Weights of a small multi-label audio tagger.
Model: 1.38M parameters, log mel input, arch ecapa_tdnn, norm batchnorm, activation relu, depths [12], widths [192].
Training: 8300 steps, batches of 256.
Rows from block 6, named by matrix and row number. Each number is 128 + 24 x the weight over its row's rms, rounded and kept within 0 to 255. All counts start at 0. Numbers have three digits each. After the name is the row's rms in percent of the matrix's.
# mid10: scale 2 width-3 conv, dilation 2 (model.blocks.6.mid.1.0.weight, 48x48x3), inputs 20-29, a 3 kernel for each
mid10.0 102:119118136107109104102110116156119145149120131116137106068120123095135101122164105154129102
mid10.1 106:096139150111123161150103114132127101102151113112100096155160105165128116183153125143098080
mid10.2 093:150122125161154156113105097149153132132137145157112115116148166154160143143140105128165150
mid10.3 099:115154126158122127068143130161120141179097126104145134153077095136116143149077123131125123
mid10.4 099:101114142119133081106126182159143162137113144116114128130115120168155158146157168124146109
mid10.5 108:114129104099111099139128101096140113090105124115137148132135133142109104108138107101139113
mid10.6 094:139131109099121106101110173145099114102139115115152171127122121142134139132113180154092176
mid10.7 093:139112157134108156106118116100111170207144111140104130162160157092122131136159158176128119
mid10.8 106:153144129125114109095157130115110179100115103126126095107137115126103131123108089171132142
mid10.9 099:127154129140144102152114180132095085099120119107114098177114123148123110103127098095143135
mid10.10 098:143113086144102101148132115128079150119140122139112135168117101150147138127155137101128125
mid10.11 104:107129085082097140124120093181161180128099159115130129128162131151134084097099124131119106
mid10.12 092:122115121127144127142146125164135080140112105122142097130158161092118094103116101143129112
mid10.13 096:095134132128125090090092123114081136132139129158098082135161152145157123099157132133112147
mid10.14 099:113131125097082150107081085154180121112096112159139121084124163152160108089159115123147121
mid10.15 106:161138105105128117139138097114119114101145098082125167082118141096116126117139109119130123
mid10.16 100:110115112160117104145129163157107109176159117088117116178152133149149133096125113142161151
mid10.17 098:139117164132097090144122134119151166132057099077162108125117122186121134155125133123139129
mid10.18 102:124117113114128118128111177129160158161108116125144133120117169123110126102115131176121137
mid10.19 100:153131143120108106137163158132146145129121131098111067136104115146150144098132122118109086
mid10.20 092:163145123160156122156114115139109098123122115151155145128150156135136145122140128098137071
mid10.21 091:121106090099107104114117081080098146169148141128132125165124138137081136081158144150143193
mid10.22 106:073125172159136139128156121120142158136100113148105072132119131157122150104116104162160096
mid10.23 099:150118095122129113111138132156123064125135101128134161136102124173169153125116127108140146
mid10.24 105:097103120111123142129119119130152107115110104143113054153126127125151112110100091143117110
mid10.25 101:161162149155131141059109158159126140111136125104117139126135166150106122116119145098121134
mid10.26 106:095103076106141138153133127089121120178113107118110110124146138118099150100122127157127089
mid10.27 104:126170167097122150134135112128107108148115079122116111106091105141095151101097089109136169
mid10.28 090:114084048119115129118128078088134145152159096108131126153115089120120152148126135143130130
mid10.29 101:155113099110106065109102153118138108100118108190143153089110082102066140107125106116091092
mid10.30 098:145161150130093126130171148101102136145125141129104150101092117159123133105143066140143122
mid10.31 111:097128161134141134210146145153130121129137112167135143176162111160132158140141148087088124
mid10.32 103:088132108123125171152175169144102147161126113138106150142158142149139113148131128142156182
mid10.33 094:163099112137152154107112155118114094106121160138148171111111118119133132120119145103135106
mid10.34 092:089104138063137120087107113131159110113128158090114141116101147106154139145126113169113119
mid10.35 099:101117152120126128149130115091137093100119139089117139145113147130122120174134124133137143
mid10.36 098:142141142104100121143074118098079091114102147174142164112139148109145140150095118124137146
mid10.37 099:094121141142119102126125185077135122153126163113104085147148192139117123129132128183140100
mid10.38 108:146164183134129135139155119138119150113130098158157163146128131096138129132135118152117107
mid10.39 106:098104093128173152126134150149114113142121084146098146122110110186118106163102140151155111
mid10.40 114:088151140093093086123123118122146141106118135141142132131149112160108176144134129098157115
mid10.41 104:120116122123112119135146119138099120185118118115113132203129104108096150115135130154120139
mid10.42 098:111111109096087088141146081097124112134131131141103086130131095142152175154144123077092099
mid10.43 094:128148134104144135137107167076122109118164106117153123144109099094091112149131157158148151
mid10.44 098:130121124152151185165122134101093145140120126107124124114181144121103106111136157130132093
mid10.45 093:096117151129118113096124143149156137087127090157090121066099145118115166132126091099091113
mid10.46 101:102114117131138116139122127145095091107168150142148125121123108102095147145129124117104112
mid10.47 095:148132079127119114115129103120109125132129117117139117138113147100135100112106111161099111