{"widths": [192], "beta1": 0.95, "steps": 8300, "adamw_weight_decay_other_params": 0}
Rows from block 8 of a small multi-label audio tagger, named by matrix and row number. Each number is 200 + 40 x the weight over its row's rms, rounded and kept within 0 to 999. All counts start at 0.
Before each channel's rows are labels from the 100 clips, of 14848, where the channel reaches its highest value: "strongest on" is what is common among them. Only what is clearly more common there than usual is listed. The data: short read English sentences (LibriTTS-R).
# c30: last pointwise conv (model.blocks.8.c3.0.weight, 192x192x1), inputs 96-191

strongest on: the word "he"; the word "then"
c30.107,218,220,230,157,155,206,193,220,188,130,202,201,263,174,241,214,164,172,256,217,179,189,222,242,206,186,191,165,157,151,217,154,243,246,226,186,134,238,282,217,187,219,169,134,139,167,160,250,168,167,166,164,286,168,192,194,216,163,208,200,194,184,217,190,130,194,228,263,272,194,261,236,188,166,222,182,219,167,187,178,150,171,249,233,135,156,151,192,176,231,207,155,199,122,146,142

strongest on: the word "mrs"; the word "mr"
c30.94,205,309,176,202,140,256,230,246,176,229,150,154,184,257,257,221,236,156,304,200,194,179,212,123,207,168,161,160,169,233,232,227,150,148,192,240,206,243,237,132,170,189,132,218,231,273,239,131,139,139,161,275,199,154,193,276,165,285,170,246,201,157,235,224,193,268,161,240,115,122,201,238,234,164,260,120,142,164,159,170,193,240,172,195,183,195,224,222,198,237,199,247,188,202,201,146

strongest on: the word "mrs"
c30.60,216,141,237,210,260,157,265,203,246,158,149,197,129,190,250,314,230,180,219,149,145,165,191,196,203,258,234,243,196,173,139,272,196,246,208,283,224,213,227,159,204,183,144,250,205,241,186,195,195,186,239,249,116,250,164,143,136,182,198,195,165,121,192,223,173,215,250,204,203,198,269,160,146,173,225,210,222,188,212,275,189,155,233,195,204,259,175,164,164,160,244,193,170,158,207,190

strongest on: the word "he"
c30.166,158,225,207,130,324,166,174,202,262,250,183,118,171,230,182,219,165,138,207,201,273,217,206,198,155,215,208,153,193,179,199,178,164,176,183,210,175,214,282,249,109,150,184,219,158,276,285,188,260,135,193,182,137,242,125,208,164,197,152,226,195,135,213,270,181,206,168,162,237,156,186,179,155,209,228,199,199,199,206,121,148,223,207,235,182,174,240,214,263,225,226,177,238,204,191,283

strongest on: the word "be"; the word "it"; the word "had"
c30.157,131,155,232,187,184,253,173,171,182,150,264,165,255,226,235,227,223,201,131,157,289,235,261,265,218,160,136,215,230,188,220,199,187,195,240,218,178,124,283,184,198,215,168,105,165,188,207,224,252,293,206,214,192,250,97,192,213,165,232,244,197,117,226,177,206,322,169,154,224,204,206,170,181,189,270,173,202,194,97,210,147,167,257,219,141,114,121,178,205,195,220,170,186,227,225,203

strongest on: the word "be"; the word "must"
c30.59,201,217,183,179,287,158,259,127,139,270,178,132,242,237,138,260,283,169,221,212,157,170,223,179,202,122,233,283,130,155,156,151,210,222,229,127,222,110,214,136,236,207,207,222,224,183,219,170,153,178,164,253,283,183,259,283,212,201,235,131,171,175,165,208,243,211,207,230,149,190,187,153,144,189,185,180,172,205,135,209,195,166,179,239,190,164,225,245,187,236,119,205,294,238,229,157

strongest on: the word "mrs"
c30.64,193,127,193,139,201,196,136,216,264,213,277,162,198,293,170,253,206,202,213,178,165,190,237,169,237,249,220,196,190,187,166,196,259,228,171,242,172,170,170,219,201,166,189,191,162,180,155,143,199,267,209,225,201,180,163,181,237,189,200,160,196,172,133,184,181,179,148,145,186,227,150,179,172,263,303,185,162,141,283,233,232,189,223,231,170,179,164,152,223,238,180,234,201,198,173,210

strongest on: the word "be"; the word "must"
c30.49,219,188,191,161,150,210,155,202,208,188,217,163,208,156,221,221,211,222,183,122,268,229,235,134,229,251,208,245,184,139,216,217,192,161,173,221,180,268,266,186,238,210,199,173,228,169,168,253,195,156,167,225,281,197,319,179,214,205,136,219,182,209,131,265,238,191,287,222,327,155,247,205,233,202,273,184,181,175,239,222,208,178,185,195,221,161,323,195,221,189,160,232,256,208,202,191

strongest on: the word "he"
c30.187,237,205,207,126,232,197,166,212,219,161,184,232,194,210,157,206,169,241,162,144,168,127,226,216,203,178,178,207,189,170,212,129,202,239,146,165,203,238,158,181,218,219,183,250,236,212,232,190,141,225,227,218,197,199,103,242,280,223,156,238,176,170,220,196,113,275,197,125,121,189,221,158,186,189,128,166,157,192,157,225,206,266,208,278,196,201,170,231,262,188,190,234,190,139,131,183

strongest on: the word "mrs"; the word "mr"
c30.118,178,220,188,223,164,182,174,185,176,232,231,209,218,196,204,214,277,206,212,212,256,162,167,220,203,217,161,195,187,188,227,221,238,219,254,269,196,239,114,197,143,222,152,137,170,252,153,252,248,232,151,202,169,122,128,141,122,203,182,160,220,190,193,208,225,245,180,240,185,162,188,230,153,207,233,199,239,232,196,197,135,209,130,227,156,172,214,246,203,243,172,296,190,231,206,191

strongest on: the word "be"; the word "to"; the word "will"
c30.54,238,198,240,248,218,244,240,172,132,269,264,171,254,147,194,181,238,185,172,213,137,227,192,200,206,136,163,181,187,142,236,169,193,189,230,188,209,214,186,153,273,242,244,220,114,198,191,166,135,155,197,182,251,214,201,228,246,245,226,201,236,250,220,197,293,223,241,214,188,186,195,247,190,205,182,191,151,175,228,149,263,314,194,127,130,228,250,190,179,171,190,252,261,245,115,264

strongest on: the word "he"
c30.62,250,249,206,216,176,238,219,221,210,253,154,271,168,235,199,207,238,313,217,191,158,204,232,262,214,252,166,260,236,215,195,154,205,212,115,171,230,153,107,199,161,220,208,173,240,198,199,151,220,238,180,219,194,196,183,188,162,164,178,207,221,134,185,257,208,294,158,178,240,236,274,153,194,181,188,190,197,228,248,169,241,150,236,218,172,277,199,176,195,188,234,176,185,243,257,172

strongest on: the word "be"; the word "he"; the word "came"
c30.155,285,227,239,148,221,171,253,191,199,196,225,220,235,186,186,214,168,203,177,213,184,188,202,130,200,226,195,146,113,210,195,156,213,168,138,295,197,160,177,194,201,202,195,198,153,184,219,210,199,112,198,179,234,260,205,220,147,185,210,164,145,237,224,242,224,312,188,240,55,220,316,190,120,194,120,263,284,157,203,266,191,200,224,175,179,227,225,201,243,187,235,192,196,217,168,247