A small multi-label audio tagger, trained from scratch.
Model: norm batchnorm, depths [12], widths [192].
Training: soap at rate 0.002, batches of 256.
Data: trained on short read English sentences (LibriTTS-R), 26041 training examples, 81.6 epochs.
Rows from block 5, named by matrix and row number. Each number is 500 + 40 x the weight over its row's rms, rounded and kept within 0 to 999. All counts start at 0. Numbers have three digits each. After the name is the row's rms in percent of the matrix's.
# c10: first pointwise conv (model.blocks.5.c1.0.weight, 192x192x1), inputs 0-63
c10.34 098:470573438469427426498480508477499537438425447472477491464569489514465527456479502475521486575516424466544491491488449446490467493524448523465434471548479472479434565588541464525474499553520434
c10.35 090:452517426432474472533537461543465563528460530493508536430565486471436432472499536470474519506505490514556472449478565485472487533481528420549501520473439556535484486465446535476511493490498479
c10.36 091:523467481568537531442503498483490595568485532477529478420502486516539504534449581507512477456506521515575544507564468483449540429460462511498508516475530461527456470551447476514458520503525552
c10.37 089:507500480521451457574490578439466481448491536559502499427500446526573506465492493498480534501457509503526521467466510449533441517481466530515456468508459481503536549430558512474452458549526537
c10.38 096:531548490581561477458467498569492462538494472532505442489512546555455499511505483470475427430514498488554493477503504447455545494449512491520578478514468442522452492454507497473552586497521410
c10.39 106:492530544516511523441552497544427473559467542525468505490498443561545515392507535471518454568470443501486500409428497501535531417567432471389561467552485469511530502568473496538496513506506528
c10.40 104:524417480469581560526524519453536464480516495549475464475499525565500492591577518487476492529477497420528609477491522521524444457471513493572471559491457554487506459499427494574558525507505530
c10.41 093:448461520472564516482525451408478470472558443550534454522459543525496426498527482509407469520458483481473532471492549515528506510590522465510530506470414489533433510537433540444539533472545547
c10.42 101:483494467531516496501468601554524569498460426506473536468553482536482595508458514559498524515628492558483483542529500550489458548515557466537439467499476499438531455557523516503516406478530450
c10.43 100:494492544514526527557477492402548554435483498533517544477527511491522492422445530458480443538460478523558543503522586557428460454563441445522537464535448504526501485532479528517430506496561509
c10.44 103:493500494527455569524518473500511540537499503532580507467523551483454546616464503457526494510522488520444469430496561552504522467541521485495471531529514461512483530453467516478564482506449454
c10.45 090:451486515453515457514532470448526446520435562468496522578517510464502459462488508523488509509442520484454519519490468512461529466540444628477492468459477495543482547537500479532503467487466526
c10.46 097:537463516500457526537473479531457485407531525467498466502492488452500610535512554452499432493448525535495466559529514543458509501488507546460509397442503477541452496510461522530520549508460426
c10.47 097:502493513531550467404544542500530500575513527592601456486497525507498487504478514526474510513495474518501480487554489537497571518502482528560569396443493472512432475520482491485556512538501469
c10.48 105:526458498433541547513516505521458458497497449442509591547446522517513586451447544506565555463485510540542505457639462469448508498550487441495440512525595483476474502492467496543502499516517415
c10.49 095:502488449517444444473527497490474495491540447476502513515463520527461485471463511491573443457475497561538478516505561510530539432519496467457541428514537418541454478436447541472436442531490464
c10.50 109:502548500436504528400471444522469466465413474520474456482524598551489494482476506516482544455464473390513488453485578446483616517508507440554517431470562464481529515432543467510507531537408524
c10.51 096:499517485567501487515510553471543472476478484522501519452497512557520529408469531567559450501524511519504543516525542502434462500469497465510514484562435496478468534521424520444484488418489465
c10.52 093:479469536525566530462461579490588529443458523482503460506488484457573540446511479574526480505477490537402533493495502595486496490525509480470472516524505405457444504484477508451505490488443612
c10.53 102:499485431482521451481461523541499499469510515489546515443515510452519453525478453481524461487548425467499517588509511520560464496541514459571495492515495515453456546446600502477532448487560512
c10.54 099:518516494600472451426454497422536488609497558532487500514494519476520460471473444551493545484464450500530577520486474498434487509545525424565543467510480563542495502461499457536515483443505557
c10.55 096:451489450512518524497569455546487472510508503460556470464452462578497474432504488479563433446510462465538493512507455440544510483484481571521550534484557541517431505415455474527463476473450517
c10.56 098:470472515503532498552426507544529509518455538492512494481514498475423523465453534440530486473544499519538552530469414486513446494529469497491495456438474563483527494503540526466450430557497543
c10.57 108:467594477448541456517500473444534531472535477433467471443536498504483503498506513462475490521422509492505460467570501499537455451557516476518486471523528508510446476483456469446525441431486557
c10.58 100:509373515513470569427497507549490465471529499544427508512491503462510467515497481554443480525541534453483497510491511541442499527508555607457494535502515455534451522474479491391452500493415601
c10.59 104:401499520540492514498542508526520516466536512496570485482494537440522546545476534499460536499447496433450425486475487469507481563554521602486523471507502552450558468551464468540491500536501466
c10.60 107:514468436411502455543512518500527423529487488547473442477537567449571442486536464444517450426503473453475518521514529551525530486479482557521532537516495505528522528469427572467510501504508491
c10.61 103:499458531492485504505498460575436538546486454485471597556448507504495503448508437482586538522454537529500468456517490489598508529511444494453461467431563498526482526546470536469490529465454498
c10.62 103:518476571532558446514500511473569477542494531518477444440515474480492538555595466482526465528568461519486463484507467530478503576500476465483506536460481497498518502541570407474561553501510485
c10.63 112:555479537576438558480541525522510476442517453588562543476464510496495537563585528547499507504485599484488449480544433480486494456493527496519546410531475512467545450492480491527481512521470504
c10.64 106:556472518517590505526508546471446490483507566555472474529504480546478523532488491491521537509573475578429556459479446510557475571529487496483452499545578553522477454471488579505472580504496466
c10.65 112:507510551481460556496472477515472540502512437562433493487450453510506495446422499551516549486483463450496470486562554530508535458508504538486500534510460538466494542508413539514566483528462605
c10.66 109:552452549409603444547462496532507476477529542514524459541472487551506471481521492482542518483582591468451492597427479477467563499572484461514549454501460485475539475484425503452532465477543531
c10.67 109:502508472421500514491537509503505515526469550453440481516463495505484554442461461528485470495483490542549491460483509518540575542450491510459545523516542490477470495450494536471524569479560455
c10.68 100:458473517483560494546524451477501555419486538443468475558508475530523459480536484559465540518552498493492531471479519592507461469542554437447486491541511473436527567463432452400488560509558544
c10.69 107:501525496438501501537535433479471474462565538514490502444499493471504483484481492540624485543476478490430469489494605581477532439466424516613507499538514533511567466501462486509520462429526550
c10.70 095:533438505418521475443511472449554529526493510503487505545557489547476500500558484598495484489489481455436418450461459372515445530529545460471476461465511547483391524526543532444500525459581561
c10.71 096:460482470534495515470484486454503501460406465496486499515549504496502523511488465507573513501419434503490441519478460506450531421510533544505526524442547498516506456504477513505488589454473508
c10.72 110:538500518498563454521491518442531492501503537496513531511492535449480558495462464489491565509552533504403520513473523531547507459524482483551531509560450504479522489464502469539522565455519422
c10.73 103:548498503493559433564444495501519481586534511485527481485533462535497511485467435496471546491437495444481514495520478493436522582485521500533481496511511557441505470487439533513449533507531523
c10.74 103:539541444445525488475501485478523505497521494503507483513531466430508537502433496528585488426502451480531475425495488559568482430496495505485453500512461504488536457486446492499506463585495476
c10.75 100:454598512467526473497500511440543480424512493465524450509472466549413423484492457517478514521517495452534512525574534502483559535468500569469532486513494504481535468502536515487478492486505486